A small masked image model, trained from scratch.
Model: 7.08M parameters, encoder arch vit, encoder norm layernorm, encoder activation gelu, encoder moe soft, encoder num experts 8, encoder layers 10, decoder width 192.
Training: 37200 steps, batches of 64.
Rows from block 6 of the encoder of a small masked image model, named by matrix and row number. Rows with one number within an expert belong to one neuron, the router's apart. Each number is 50 + 10 x the weight over its row's rms, rounded and kept within 0 to 99. All counts start at 0.
Before each expert's rows are labels from the 100 images, of 14976, where the router gives the expert most weight on average: "patch colour" is the nearest of a few named colours to the mean colour under the peak. Only what is clearly more common there than usual is listed. The data: photos of plants and fungi (iNaturalist). In brackets: how many of the 100.
# router: slot weights (encoder.blocks.6.mlp.router.weight, 16x160), inputs 0-159
# up: expert up (encoder.blocks.6.mlp.up, 8x160x160), inputs 0-159
# down: expert down (encoder.blocks.6.mlp.down, 8x160x160, transposed), outputs 0-159

# expert 2
patch colour: grey (77)
router.4:41 53 59 44 36 34 43 36 40 63 42 41 59 53 44 55 34 46 49 42 54 62 41 42 60 46 47 41 52 46 55 53 47 51 49 47 41 51 53 63 35 59 52 36 49 50 36 44 51 63 56 31 43 63 62 51 53 40 11 49 51 45 40 49 63 66 50 44 39 41 49 36 59 40 42 64 43 50 37 55 64 51 34 51 36 51 61 49 45 59 60 40 43 52 79 47 58 56 32 27 53 40 47 56 51 52 64 63 49 54 52 52 67 64 78 62 51 46 46 52 60 69 36 37 50 42 44 44 58 48 47 58 50 49 50 77 47 57 42 61 30 50 50 60 54 52 63 59 48 59 60 51 45 56 46 52 51 35 61 45
router.5:53 55 62 56 41 35 47 34 35 63 40 40 60 58 44 53 37 46 41 46 50 57 45 44 56 42 52 45 49 48 53 49 44 57 47 39 40 43 47 60 30 59 58 40 50 48 39 42 48 58 53 32 47 59 60 54 51 34 12 47 52 45 41 57 64 64 53 43 43 52 49 33 63 41 37 66 44 56 43 57 66 49 40 42 38 57 65 50 50 59 52 40 46 53 69 52 58 62 25 31 44 41 50 48 50 46 60 65 52 54 58 52 62 69 72 60 56 38 46 55 66 66 37 30 59 50 48 38 58 50 47 62 47 54 49 76 52 54 42 64 43 49 51 62 47 58 61 58 43 59 55 61 42 53 47 55 54 28 65 47
up.0:49 51 65 57 65 20 38 39 41 53 42 38 61 35 59 48 22 51 59 41 52 52 38 65 45 52 46 50 30 27 42 52 63 62 54 45 50 58 45 50 29 51 45 47 61 50 46 41 42 45 47 45 63 52 50 53 45 40 38 58 38 48 50 59 43 45 51 55 46 28 72 42 45 46 41 61 63 52 33 61 54 34 50 62 51 47 61 49 57 45 40 44 36 43 47 57 42 53 43 36 65 46 46 48 44 45 45 62 55 53 57 54 55 66 64 53 69 47 59 43 61 61 53 48 62 38 47 34 49 57 57 66 71 66 53 67 41 74 41 61 58 49 49 68 45 58 46 52 45 48 53 44 50 50 50 51 56 29 60 62
down.0:25 48 40 54 59 61 41 52 51 58 55 57 51 48 40 53 62 45 63 56 50 48 49 48 53 48 60 70 51 46 54 46 55 39 50 60 52 51 55 44 59 15 52 62 46 52 60 54 61 49 31 58 56 38 49 55 51 68 73 59 49 56 48 49 46 28 54 57 65 37 39 54 50 34 56 46 54 53 52 37 40 55 44 45 54 46 55 42 45 55 57 52 51 53 47 38 53 51 67 72 51 44 69 28 52 57 39 37 50 48 43 42 43 33 54 47 46 41 57 47 49 39 54 69 36 64 53 45 51 66 52 43 38 42 55 42 63 43 34 42 50 59 45 37 63 36 59 21 45 52 44 48 44 44 48 39 39 57 14 52
up.1:55 39 38 44 61 43 30 61 56 51 56 69 57 49 58 40 62 48 51 48 65 62 51 38 45 51 45 64 50 51 47 31 48 51 31 67 58 52 51 61 47 48 35 49 60 44 58 45 65 40 52 55 54 45 42 64 58 42 48 77 49 43 47 48 46 42 52 68 45 49 42 45 50 49 64 62 43 37 34 47 33 59 48 59 37 47 41 45 35 55 49 45 58 36 44 49 64 61 53 39 50 47 58 74 41 55 59 58 50 54 55 26 57 42 52 25 55 60 46 35 56 49 55 64 39 60 22 58 50 43 55 38 72 52 57 42 43 42 41 64 44 44 32 52 52 35 46 49 43 54 48 46 63 71 68 41 48 39 53 51
down.1:60 51 49 54 50 50 56 53 56 51 30 52 51 52 59 49 58 52 44 53 42 49 55 53 48 51 00 45 48 55 55 46 44 53 49 57 58 39 35 49 51 60 48 47 60 53 49 46 51 52 47 57 54 41 49 46 62 50 55 51 40 47 52 56 45 48 46 35 50 55 53 62 39 54 52 65 53 50 57 53 48 52 65 46 57 50 56 55 48 48 49 56 49 56 43 59 49 47 56 46 52 45 49 93 45 43 49 69 47 43 61 67 41 50 49 46 65 57 50 49 47 48 54 47 44 55 16 53 51 35 57 33 56 58 46 48 48 55 52 49 46 47 39 61 50 54 56 59 47 55 48 48 46 47 51 47 52 55 47 42
up.2:65 44 40 62 27 46 56 64 56 52 57 59 46 52 44 54 82 59 26 56 53 50 55 58 41 51 45 56 68 60 45 40 47 49 48 52 50 53 47 47 71 48 50 46 39 45 44 55 40 57 66 46 74 40 45 57 67 58 39 58 59 35 40 48 52 62 52 57 70 65 26 56 59 34 56 55 54 45 50 44 48 62 38 39 51 49 63 50 45 40 60 46 52 44 45 47 22 56 54 41 42 48 54 49 38 52 62 46 49 41 42 57 41 53 46 54 57 54 46 36 48 68 41 46 42 42 44 62 61 31 59 52 24 48 43 50 55 44 66 37 71 50 57 57 62 58 51 52 66 68 50 37 43 54 62 42 50 58 58 40
down.2:56 73 47 39 46 57 44 50 55 42 41 37 43 48 70 49 28 49 43 48 38 58 47 58 40 48 00 40 64 56 42 57 41 46 50 53 50 51 42 47 45 58 57 51 50 65 58 57 51 54 38 54 41 58 51 49 44 51 71 44 45 40 49 78 57 62 51 52 41 53 65 57 62 64 46 60 52 54 79 37 65 46 64 49 54 51 48 56 55 53 61 57 63 49 58 58 60 36 57 49 45 42 55 78 46 72 60 51 43 43 67 57 63 37 45 45 49 62 41 51 43 42 55 49 54 48 34 57 61 39 40 41 53 44 54 50 39 37 56 44 43 49 54 43 51 49 58 61 58 50 54 53 47 46 47 53 52 60 51 58
up.3:71 56 49 57 46 51 73 51 52 40 50 63 53 47 39 41 72 51 36 53 54 37 57 53 65 53 49 47 57 74 43 44 42 65 59 58 57 45 50 49 68 39 49 56 38 27 54 52 35 57 43 39 60 50 44 42 61 59 54 54 57 48 34 43 51 55 47 55 58 61 35 58 42 54 36 37 54 58 53 45 57 53 48 42 48 50 56 56 50 39 67 52 62 43 53 41 40 59 74 45 55 45 52 52 33 37 73 42 56 37 43 39 45 40 51 42 45 50 45 47 40 51 43 44 55 34 49 62 55 51 41 43 25 37 44 44 35 43 64 47 65 43 76 39 42 54 37 65 66 56 46 35 33 60 64 49 37 65 46 45
down.3:49 60 54 42 47 57 55 46 53 38 38 51 48 62 57 46 33 54 40 44 41 52 54 51 40 56 00 42 55 52 39 46 45 58 51 48 46 45 38 55 45 63 59 47 60 54 59 54 51 51 47 50 50 53 53 44 51 51 57 44 49 42 55 66 50 59 47 43 48 46 55 55 55 57 53 66 61 51 61 43 49 52 71 53 51 44 52 50 48 49 59 59 49 49 53 55 52 44 53 37 47 43 59 87 51 54 55 68 45 41 67 61 46 42 41 44 56 48 45 49 42 47 54 44 48 53 23 56 61 32 50 47 47 54 44 50 42 41 59 35 46 50 40 55 53 56 57 62 46 53 49 51 51 36 49 46 56 62 55 42

# expert 3
patch colour: green (27)
router.6:30 54 44 56 32 65 51 49 58 59 50 42 43 43 52 39 67 44 36 60 48 48 53 54 54 57 52 52 59 34 66 35 67 27 50 56 37 42 65 60 47 58 54 39 53 50 38 46 71 61 57 50 65 48 46 67 50 51 53 58 57 23 43 49 40 43 61 65 59 44 51 51 52 33 65 37 40 46 60 49 60 59 49 34 44 64 51 44 30 56 51 61 40 42 51 39 37 47 55 54 36 39 54 49 58 52 60 65 35 51 45 54 48 71 60 49 38 62 58 51 40 41 56 43 38 55 52 48 60 55 58 36 48 54 40 37 58 25 63 43 63 63 47 40 73 57 50 53 51 44 54 62 38 50 62 43 39 52 45 40
router.7:34 53 39 66 33 62 45 57 55 68 51 58 43 55 58 62 70 50 30 63 49 46 39 66 41 43 49 51 56 38 60 50 45 45 30 62 49 48 74 49 48 52 53 39 54 46 53 55 46 51 59 53 69 53 57 58 38 77 65 57 42 30 57 42 47 55 55 47 69 52 51 58 45 51 60 53 42 38 56 50 59 55 55 33 54 48 63 41 27 44 47 47 32 56 43 42 37 40 53 72 41 45 58 51 51 47 34 60 36 66 59 56 35 52 47 51 44 34 53 38 58 54 48 48 57 60 51 44 57 45 66 34 36 54 30 34 51 48 54 37 60 61 56 50 77 55 52 57 45 47 59 57 42 54 54 50 42 51 45 33
up.0:39 42 62 49 48 57 48 50 27 55 29 55 36 55 44 54 49 55 44 55 30 52 56 60 30 32 41 43 57 41 52 40 57 63 49 51 51 66 49 54 65 44 52 41 52 43 57 44 73 57 53 40 49 36 61 48 58 57 25 47 60 69 63 58 57 57 47 58 50 74 46 40 52 41 40 69 45 45 50 68 63 35 46 51 57 76 41 52 36 47 38 46 58 42 50 56 40 51 63 51 50 61 57 51 59 37 35 60 55 64 37 47 46 73 48 43 55 59 51 46 63 71 39 41 38 60 55 62 52 50 51 59 37 50 51 45 40 53 58 45 35 53 47 57 39 60 49 47 52 47 62 42 33 64 55 49 47 34 66 43
down.0:36 57 41 51 73 50 56 54 55 53 46 58 52 50 51 52 56 50 47 45 46 43 59 60 46 64 07 51 28 69 43 45 56 46 49 47 51 35 29 48 56 44 47 44 43 53 48 43 39 56 49 44 51 60 34 47 67 50 49 41 29 48 58 72 36 43 51 36 40 42 65 60 42 59 46 61 49 44 59 49 54 38 54 31 56 43 59 58 50 44 48 66 31 42 55 36 53 64 67 55 58 29 48 68 45 40 47 57 50 41 40 55 52 46 49 49 50 63 56 62 52 56 60 49 51 39 38 43 61 50 53 37 47 56 36 42 57 61 52 33 60 23 59 48 54 57 63 68 53 53 52 41 54 34 55 53 64 41 49 53
up.1:55 52 58 63 52 46 66 50 56 71 40 43 54 57 56 52 61 53 65 48 66 60 52 39 36 41 36 41 45 48 44 46 52 33 57 66 42 67 35 42 64 41 56 54 47 70 60 56 39 35 63 62 54 52 63 53 49 45 57 49 52 46 48 47 53 61 44 55 58 45 55 46 45 50 62 45 53 60 52 51 45 43 48 67 63 43 32 54 42 56 59 36 39 62 44 41 47 50 65 55 47 75 56 61 58 26 63 48 43 53 29 45 43 48 51 57 53 55 44 44 58 49 45 64 18 37 22 54 52 51 45 49 42 65 48 36 69 62 59 61 49 31 58 49 42 45 33 47 32 46 55 44 49 50 49 55 62 45 38 33
down.1:54 54 52 45 50 51 51 50 51 47 35 54 56 61 55 53 45 52 47 48 37 50 51 55 54 53 00 38 50 56 45 51 42 54 46 52 57 36 36 49 47 55 50 46 63 52 56 46 50 42 47 53 48 43 50 47 66 53 58 49 39 53 50 64 44 43 48 39 49 48 54 48 46 51 45 62 51 50 54 52 45 47 66 46 56 51 47 55 51 47 49 55 50 52 48 64 50 45 66 44 45 48 52 89 47 52 45 60 48 45 64 69 37 50 52 51 54 47 42 52 46 49 57 45 55 55 15 51 53 38 45 44 51 66 53 52 49 53 52 51 49 48 39 50 49 56 62 68 51 48 46 52 44 41 48 53 53 50 54 39
up.2:46 46 33 37 64 68 35 62 67 59 55 44 23 60 54 60 47 47 32 34 41 49 55 39 60 39 46 60 60 32 52 47 50 55 61 52 55 49 54 43 36 63 46 73 70 53 54 43 65 52 52 46 36 30 42 52 55 53 45 58 54 54 52 56 32 34 42 66 55 44 45 50 29 33 76 42 44 48 59 52 45 46 45 38 35 45 25 64 49 52 66 48 48 57 53 50 45 56 61 59 54 45 54 54 51 46 45 44 51 40 51 51 49 27 38 50 34 52 55 54 55 53 49 43 55 49 59 50 53 48 44 52 15 47 42 47 47 51 47 31 48 72 51 46 37 44 40 50 51 58 45 53 51 63 48 49 61 54 59 56
down.2:39 41 47 62 41 35 51 37 42 44 71 59 57 41 64 45 40 56 47 56 63 33 48 36 55 49 71 67 53 63 43 63 47 58 50 50 42 59 52 58 35 41 66 41 38 43 56 52 55 39 39 55 49 67 27 53 44 56 63 50 54 43 58 45 51 50 51 53 46 52 54 58 65 72 42 47 53 67 30 56 46 54 44 65 73 43 55 47 45 58 33 63 47 42 58 49 52 67 52 53 62 59 44 37 57 39 50 49 64 68 57 62 58 56 56 54 55 51 44 38 45 47 52 59 54 39 76 45 35 44 45 45 66 49 57 57 53 44 50 65 54 32 71 53 52 30 62 26 51 44 54 44 53 32 43 50 46 46 50 57
up.3:66 43 54 50 57 30 52 65 51 64 46 45 46 62 43 53 11 54 46 47 54 62 60 56 39 51 46 45 44 31 48 42 51 49 47 52 39 42 50 55 42 58 53 50 54 76 50 37 55 42 56 52 58 62 41 56 47 21 32 43 49 42 56 50 61 44 60 39 51 46 62 38 68 51 53 54 49 65 58 41 57 52 56 48 30 55 64 44 51 61 45 45 43 46 50 47 54 37 35 39 41 48 41 47 41 68 56 46 54 58 50 54 55 65 60 38 57 72 60 44 48 71 45 55 57 37 45 40 54 47 58 57 65 45 47 69 54 71 48 46 52 60 46 56 55 43 23 55 59 53 43 52 63 54 54 41 48 35 73 54
down.3:50 56 48 55 57 48 47 51 40 57 62 57 53 50 44 48 55 40 41 50 67 48 42 51 55 52 99 53 47 54 42 50 46 52 47 40 61 67 53 50 51 34 44 60 33 41 57 64 44 50 42 47 48 44 51 62 39 56 35 53 57 46 46 43 52 43 48 69 41 53 41 53 46 52 44 38 48 34 40 47 48 34 34 45 50 51 49 45 54 51 46 49 47 55 55 60 52 59 36 61 48 45 52 05 47 40 47 44 46 45 41 44 48 44 46 61 37 18 49 58 49 49 42 55 53 49 81 66 47 57 47 61 40 40 54 46 55 45 48 54 50 43 64 48 42 52 50 30 53 45 51 40 52 51 43 51 55 57 37 46

# expert 1
patch colour: black (33)
router.2:43 62 34 64 46 38 38 55 59 55 69 68 34 44 44 81 52 51 49 48 53 47 69 71 35 49 45 45 47 49 64 28 52 47 28 51 37 56 50 46 57 49 58 39 49 41 54 41 53 56 56 47 55 26 44 59 46 57 53 47 56 36 57 40 50 57 53 55 72 54 36 29 50 51 54 40 50 40 48 52 45 65 52 66 60 36 50 47 49 71 55 49 39 41 56 42 29 46 47 36 62 63 63 54 44 49 41 54 39 50 55 52 42 43 52 47 51 55 41 23 46 60 46 49 30 58 47 41 53 43 58 65 33 48 42 60 55 66 45 36 49 46 48 58 41 46 52 47 51 58 49 59 52 39 68 37 42 46 59 40
router.3:49 27 57 42 49 50 46 47 53 41 57 39 62 31 53 25 32 49 43 59 59 51 42 31 57 51 47 58 49 36 48 68 48 60 75 57 52 50 52 54 46 50 36 57 59 30 65 49 54 57 43 51 38 73 57 49 57 32 57 54 63 62 48 53 38 70 49 55 51 46 58 51 37 62 40 58 37 49 40 51 61 34 66 37 40 60 55 43 48 43 40 50 52 41 55 55 62 56 46 58 40 62 26 61 53 51 57 48 30 57 46 33 37 53 51 48 39 47 56 60 54 43 45 47 70 38 40 47 42 67 57 35 59 58 55 46 37 45 67 49 43 52 59 35 47 46 46 59 58 37 61 59 59 51 44 49 54 49 34 68
up.0:54 49 53 28 56 61 72 63 52 61 43 51 39 77 35 59 66 26 50 45 42 36 49 48 51 30 58 51 56 60 51 43 62 49 66 50 40 47 43 47 46 55 51 47 51 58 47 54 77 50 56 41 57 48 38 47 43 61 46 48 42 54 24 58 65 38 62 45 56 47 53 36 61 55 53 48 52 54 67 60 49 42 58 57 42 49 42 59 52 39 56 40 63 57 53 27 64 51 49 42 57 37 78 59 34 51 47 48 48 51 51 58 50 49 57 58 51 39 50 62 45 46 45 39 52 58 48 41 48 42 41 59 38 57 56 49 52 38 54 66 50 46 38 35 52 22 67 33 57 61 54 46 30 44 54 68 50 56 48 50
down.0:52 43 57 48 34 53 51 46 42 46 69 50 42 40 40 57 55 52 52 55 47 56 34 73 43 47 94 45 42 48 47 56 52 53 51 42 53 56 55 43 50 42 52 55 46 57 56 50 61 51 51 51 49 34 47 57 17 51 48 51 76 38 50 64 42 63 42 67 52 69 48 58 50 63 39 33 44 34 41 47 48 49 45 58 37 48 34 55 54 42 53 35 28 48 36 55 51 55 53 60 48 43 48 23 55 45 40 47 53 41 40 29 49 47 34 45 39 50 55 50 51 51 64 62 50 47 74 53 62 65 50 46 59 45 41 56 46 52 48 42 49 49 58 57 58 58 39 61 53 62 60 48 53 43 54 54 47 27 59 61
up.1:44 48 39 44 44 49 35 65 51 70 43 68 61 44 41 44 68 52 61 38 46 58 37 55 40 45 46 65 70 42 59 39 59 44 51 52 49 58 80 49 34 45 52 51 46 44 56 56 56 60 68 40 50 45 39 63 45 37 52 57 58 48 44 54 57 22 41 59 55 38 57 53 54 31 48 80 46 62 46 43 60 60 34 45 37 54 66 55 30 41 49 72 33 51 47 37 48 60 51 65 53 39 45 46 49 64 59 53 55 80 47 44 44 39 55 44 46 40 48 42 59 34 45 37 49 44 49 45 55 70 51 45 46 48 46 46 51 62 48 44 52 56 55 38 60 51 56 51 67 60 61 41 46 53 56 55 53 55 56 51
down.1:47 43 55 53 52 57 50 62 55 52 78 43 38 50 59 46 47 50 61 51 43 54 41 51 34 58 99 47 52 52 39 49 62 57 48 54 48 57 56 59 55 43 47 50 49 60 50 59 49 59 46 50 39 54 43 50 53 48 48 53 62 46 55 42 48 62 42 55 50 49 57 50 47 53 50 26 44 47 44 37 44 53 39 50 50 37 45 49 53 50 49 51 56 49 44 45 59 51 36 48 57 44 54 08 56 53 57 52 53 44 38 41 55 61 48 57 44 59 50 35 65 48 41 62 48 42 82 60 51 50 57 44 53 38 48 48 57 49 60 56 46 46 61 55 45 41 42 28 43 57 50 63 49 49 65 44 47 49 45 43
up.2:42 37 63 55 64 48 44 35 41 50 74 49 60 52 62 49 41 44 33 44 46 45 47 46 49 58 48 60 42 43 49 30 30 37 37 61 41 47 41 48 64 55 39 43 63 61 40 37 33 41 54 34 61 39 24 55 58 53 51 63 61 45 49 41 31 60 45 76 40 38 72 41 60 62 43 46 63 40 36 56 46 49 47 56 43 45 48 45 54 48 50 67 44 55 52 50 58 35 48 48 43 45 59 76 57 37 59 54 28 46 53 65 35 53 56 61 42 49 47 60 58 53 31 61 39 49 27 53 47 55 53 43 51 42 48 62 53 57 56 54 47 49 52 50 53 36 54 45 32 55 43 65 55 42 57 36 57 55 52 40
down.2:46 62 55 44 42 41 49 41 50 53 39 49 45 54 56 45 43 53 51 40 41 56 57 52 55 46 00 46 50 49 49 64 49 53 48 44 55 46 38 51 52 52 44 52 54 46 48 50 52 44 49 50 54 47 48 49 62 51 45 37 31 60 51 64 56 40 53 38 55 45 49 50 46 51 58 54 52 52 43 50 54 40 72 48 58 51 50 61 59 45 41 53 48 49 52 64 58 53 60 54 52 53 49 92 48 50 41 56 55 36 51 56 43 53 52 52 63 49 47 54 45 58 62 47 48 58 15 46 45 36 52 41 52 63 56 51 53 56 47 51 52 46 33 54 54 50 53 62 46 43 56 45 55 47 47 57 51 42 45 54
up.3:51 60 53 45 50 36 29 46 61 37 59 27 56 41 55 47 46 70 67 41 57 53 46 43 46 50 49 35 50 52 53 73 60 30 48 39 34 66 49 54 58 48 42 50 51 57 55 65 44 46 37 59 27 45 65 52 39 59 57 46 46 65 74 45 58 50 46 60 43 56 40 55 45 47 59 32 48 42 56 51 45 59 38 58 62 56 62 46 53 51 64 67 52 48 50 59 60 36 44 37 54 68 38 50 57 45 35 42 42 46 58 45 70 57 47 21 51 61 40 52 59 33 42 55 34 54 50 59 49 52 44 54 38 47 55 71 59 35 37 55 38 44 61 36 57 58 57 39 47 39 56 53 58 55 35 51 53 39 50 48
down.3:49 38 57 46 47 56 55 60 45 50 53 65 48 65 37 39 52 43 56 53 51 58 61 49 49 45 99 64 51 42 60 36 48 49 51 48 40 58 60 52 50 46 52 48 34 51 54 47 46 50 58 45 50 50 41 60 32 55 42 54 61 44 43 37 63 61 52 55 54 47 64 36 71 54 42 36 40 59 52 46 50 51 47 41 52 57 49 40 47 51 43 31 53 49 51 28 42 48 33 51 47 42 57 14 51 62 49 43 43 55 39 30 47 62 51 55 40 33 51 48 47 48 50 50 51 42 75 39 45 47 55 53 51 52 58 50 57 51 63 59 48 56 51 41 45 39 37 40 51 50 51 45 57 51 64 42 43 56 52 50

# expert 0
patch colour: green (47)
router.0:39 55 48 67 43 49 50 53 47 60 57 63 47 48 43 55 57 43 33 51 44 43 48 66 36 58 49 66 49 31 61 35 54 30 40 59 37 42 69 59 48 50 62 43 63 54 59 45 57 68 47 44 75 49 54 65 53 56 60 64 50 32 38 44 47 49 56 51 58 41 58 38 53 45 38 49 51 44 49 38 49 66 55 36 61 55 51 34 36 64 47 60 37 34 53 58 30 60 39 63 42 44 53 49 50 47 51 65 28 60 57 48 46 68 42 55 50 45 37 34 47 63 51 53 50 57 48 51 60 58 54 39 56 43 30 51 62 50 55 46 63 59 47 41 57 46 51 57 51 54 44 79 34 49 71 44 35 47 47 34
router.1:28 48 37 65 47 55 41 54 50 53 58 57 46 46 52 45 48 49 25 53 52 49 56 54 53 48 45 58 58 20 62 38 49 39 53 66 40 48 68 64 45 50 60 43 70 37 59 52 59 65 48 37 70 52 68 71 48 60 65 56 65 36 37 46 42 62 54 53 61 37 45 44 43 48 46 51 37 38 53 39 56 59 58 35 55 56 48 39 34 58 58 51 42 32 66 59 30 50 40 43 44 33 51 48 60 43 50 76 33 52 52 53 39 57 55 59 40 46 50 50 49 58 41 52 47 59 48 49 61 69 57 36 52 41 48 61 63 44 49 48 56 63 36 37 51 47 53 52 50 60 53 65 43 46 66 42 40 52 33 48
up.0:45 48 42 42 42 18 46 59 36 51 50 75 61 52 44 54 50 49 56 52 52 55 43 63 39 51 60 45 50 46 49 47 64 40 55 55 70 63 43 43 41 40 41 50 37 53 56 61 19 52 44 63 57 68 51 68 65 38 52 53 50 43 50 37 64 47 52 39 68 58 68 64 45 67 54 58 53 57 55 49 59 68 51 40 71 48 64 52 58 38 47 50 63 43 55 66 35 59 37 50 27 51 59 55 53 51 43 59 47 46 49 56 48 63 40 49 62 72 45 42 45 70 50 50 50 65 52 51 49 37 66 45 49 64 55 45 67 60 45 45 36 50 43 54 44 55 49 51 58 65 57 40 58 39 57 45 38 40 44 48
down.0:58 63 39 54 50 50 52 47 53 54 26 45 40 67 51 45 45 37 51 53 38 43 50 40 47 59 00 39 39 68 51 56 50 54 52 44 53 36 37 59 55 60 49 50 61 60 44 52 41 51 63 55 47 47 49 37 56 47 54 46 45 46 52 55 40 49 47 35 50 48 62 61 55 47 57 74 45 50 49 58 59 46 72 47 49 50 53 59 64 47 58 52 42 55 51 53 50 52 67 34 41 26 61 79 52 44 55 56 58 63 50 56 42 47 47 44 49 36 53 48 57 63 55 59 55 51 34 53 54 50 45 48 47 67 62 46 51 49 49 43 57 65 54 47 63 51 65 71 39 47 47 46 50 48 39 52 62 47 59 49
up.1:39 64 53 43 55 44 46 56 52 51 42 66 44 61 49 47 86 34 44 55 50 53 57 41 47 53 39 47 41 42 53 49 47 61 47 57 60 49 51 56 51 47 57 49 46 57 44 36 32 52 35 58 63 37 63 62 50 45 52 47 53 42 51 59 58 42 50 43 78 50 52 67 61 31 58 64 52 55 48 38 56 49 56 44 50 65 41 51 45 60 37 43 52 47 61 58 49 66 41 56 57 47 53 39 48 47 52 24 45 37 48 57 53 39 51 50 45 37 53 68 47 65 50 50 47 57 44 44 26 50 66 45 54 37 47 41 52 54 30 44 59 50 32 54 57 33 28 51 63 63 44 53 66 52 57 22 51 72 61 67
down.1:50 32 56 56 50 45 49 48 59 44 45 68 65 50 56 54 30 50 51 59 32 62 50 34 51 39 33 46 65 58 30 61 57 53 52 53 54 50 45 22 44 44 74 46 42 42 45 31 55 49 47 59 41 58 45 44 59 64 42 57 69 50 46 62 59 51 45 51 35 59 50 47 40 51 47 44 43 48 32 48 44 60 56 51 60 41 65 57 52 32 43 58 52 57 64 68 46 61 66 32 44 59 46 49 43 52 38 66 53 55 60 59 55 42 48 54 50 57 47 33 52 42 53 60 52 40 60 58 33 42 55 49 57 68 49 49 56 38 36 75 52 67 48 73 58 50 74 46 56 49 61 63 45 31 57 53 47 45 50 49
up.2:40 52 61 56 45 51 55 57 53 51 49 47 38 42 58 44 63 56 41 54 35 51 42 41 44 46 52 57 53 70 53 40 58 41 59 47 34 38 49 41 37 46 62 60 39 60 31 55 53 63 55 20 33 51 60 40 41 52 49 47 52 63 38 67 45 51 51 43 56 35 58 44 48 47 55 52 54 39 80 60 49 56 47 62 44 31 39 39 45 43 51 41 36 29 70 61 67 53 52 75 45 55 64 58 65 28 73 57 49 41 43 58 33 50 37 47 58 51 46 36 46 76 56 41 59 57 47 48 54 53 35 53 56 42 63 49 41 49 61 46 50 55 58 70 41 48 48 55 57 31 51 49 48 52 57 53 59 53 47 49
down.2:56 61 47 54 48 53 57 56 44 53 30 47 52 54 58 50 46 53 47 50 40 57 55 53 52 47 00 40 43 54 47 54 42 53 51 58 69 32 31 52 45 63 44 45 60 44 56 45 48 49 47 49 55 43 50 48 63 52 54 46 37 49 48 63 44 54 49 39 47 49 45 54 51 51 52 67 52 53 50 50 44 46 62 50 51 49 51 53 53 50 54 54 50 54 51 54 52 53 64 41 47 48 49 95 49 51 53 64 53 50 57 66 45 40 50 47 57 46 45 53 47 57 53 54 52 55 15 52 56 40 57 39 52 64 48 51 40 44 50 53 51 53 34 61 46 52 60 61 47 52 53 46 46 51 53 46 54 49 42 44
up.3:55 62 51 38 34 45 55 40 30 46 45 48 44 55 56 53 49 54 54 44 39 45 50 30 48 45 53 63 34 45 42 49 48 44 53 36 52 56 37 54 65 56 71 37 55 55 41 60 37 46 62 54 55 41 65 27 51 44 49 62 40 42 44 53 42 41 56 68 52 46 47 38 59 63 42 51 49 38 56 52 58 36 35 42 52 55 52 42 65 50 70 36 62 67 64 53 44 53 48 41 58 39 56 55 51 66 60 64 66 39 51 56 42 49 44 58 64 54 50 42 54 69 63 50 49 60 50 53 45 39 45 65 28 61 63 76 47 61 38 48 39 39 51 36 40 55 59 44 40 48 47 30 28 38 48 75 58 45 57 42
down.3:50 57 53 53 56 48 51 56 47 47 32 50 51 55 59 53 53 51 50 49 43 58 46 48 54 57 00 48 50 50 48 47 41 51 49 59 55 33 37 44 43 56 53 47 65 45 50 41 52 51 49 49 55 49 47 41 66 53 55 46 46 50 50 59 56 46 48 31 55 54 51 52 51 52 52 68 50 57 57 49 44 41 68 48 57 53 48 55 54 48 48 58 52 56 49 61 52 46 58 44 46 47 56 95 51 48 51 62 45 44 50 63 46 54 50 56 54 49 56 53 47 52 58 43 52 51 20 52 52 41 51 38 48 69 54 53 50 43 49 45 49 52 37 47 54 44 60 67 57 49 48 49 47 49 45 55 50 49 52 44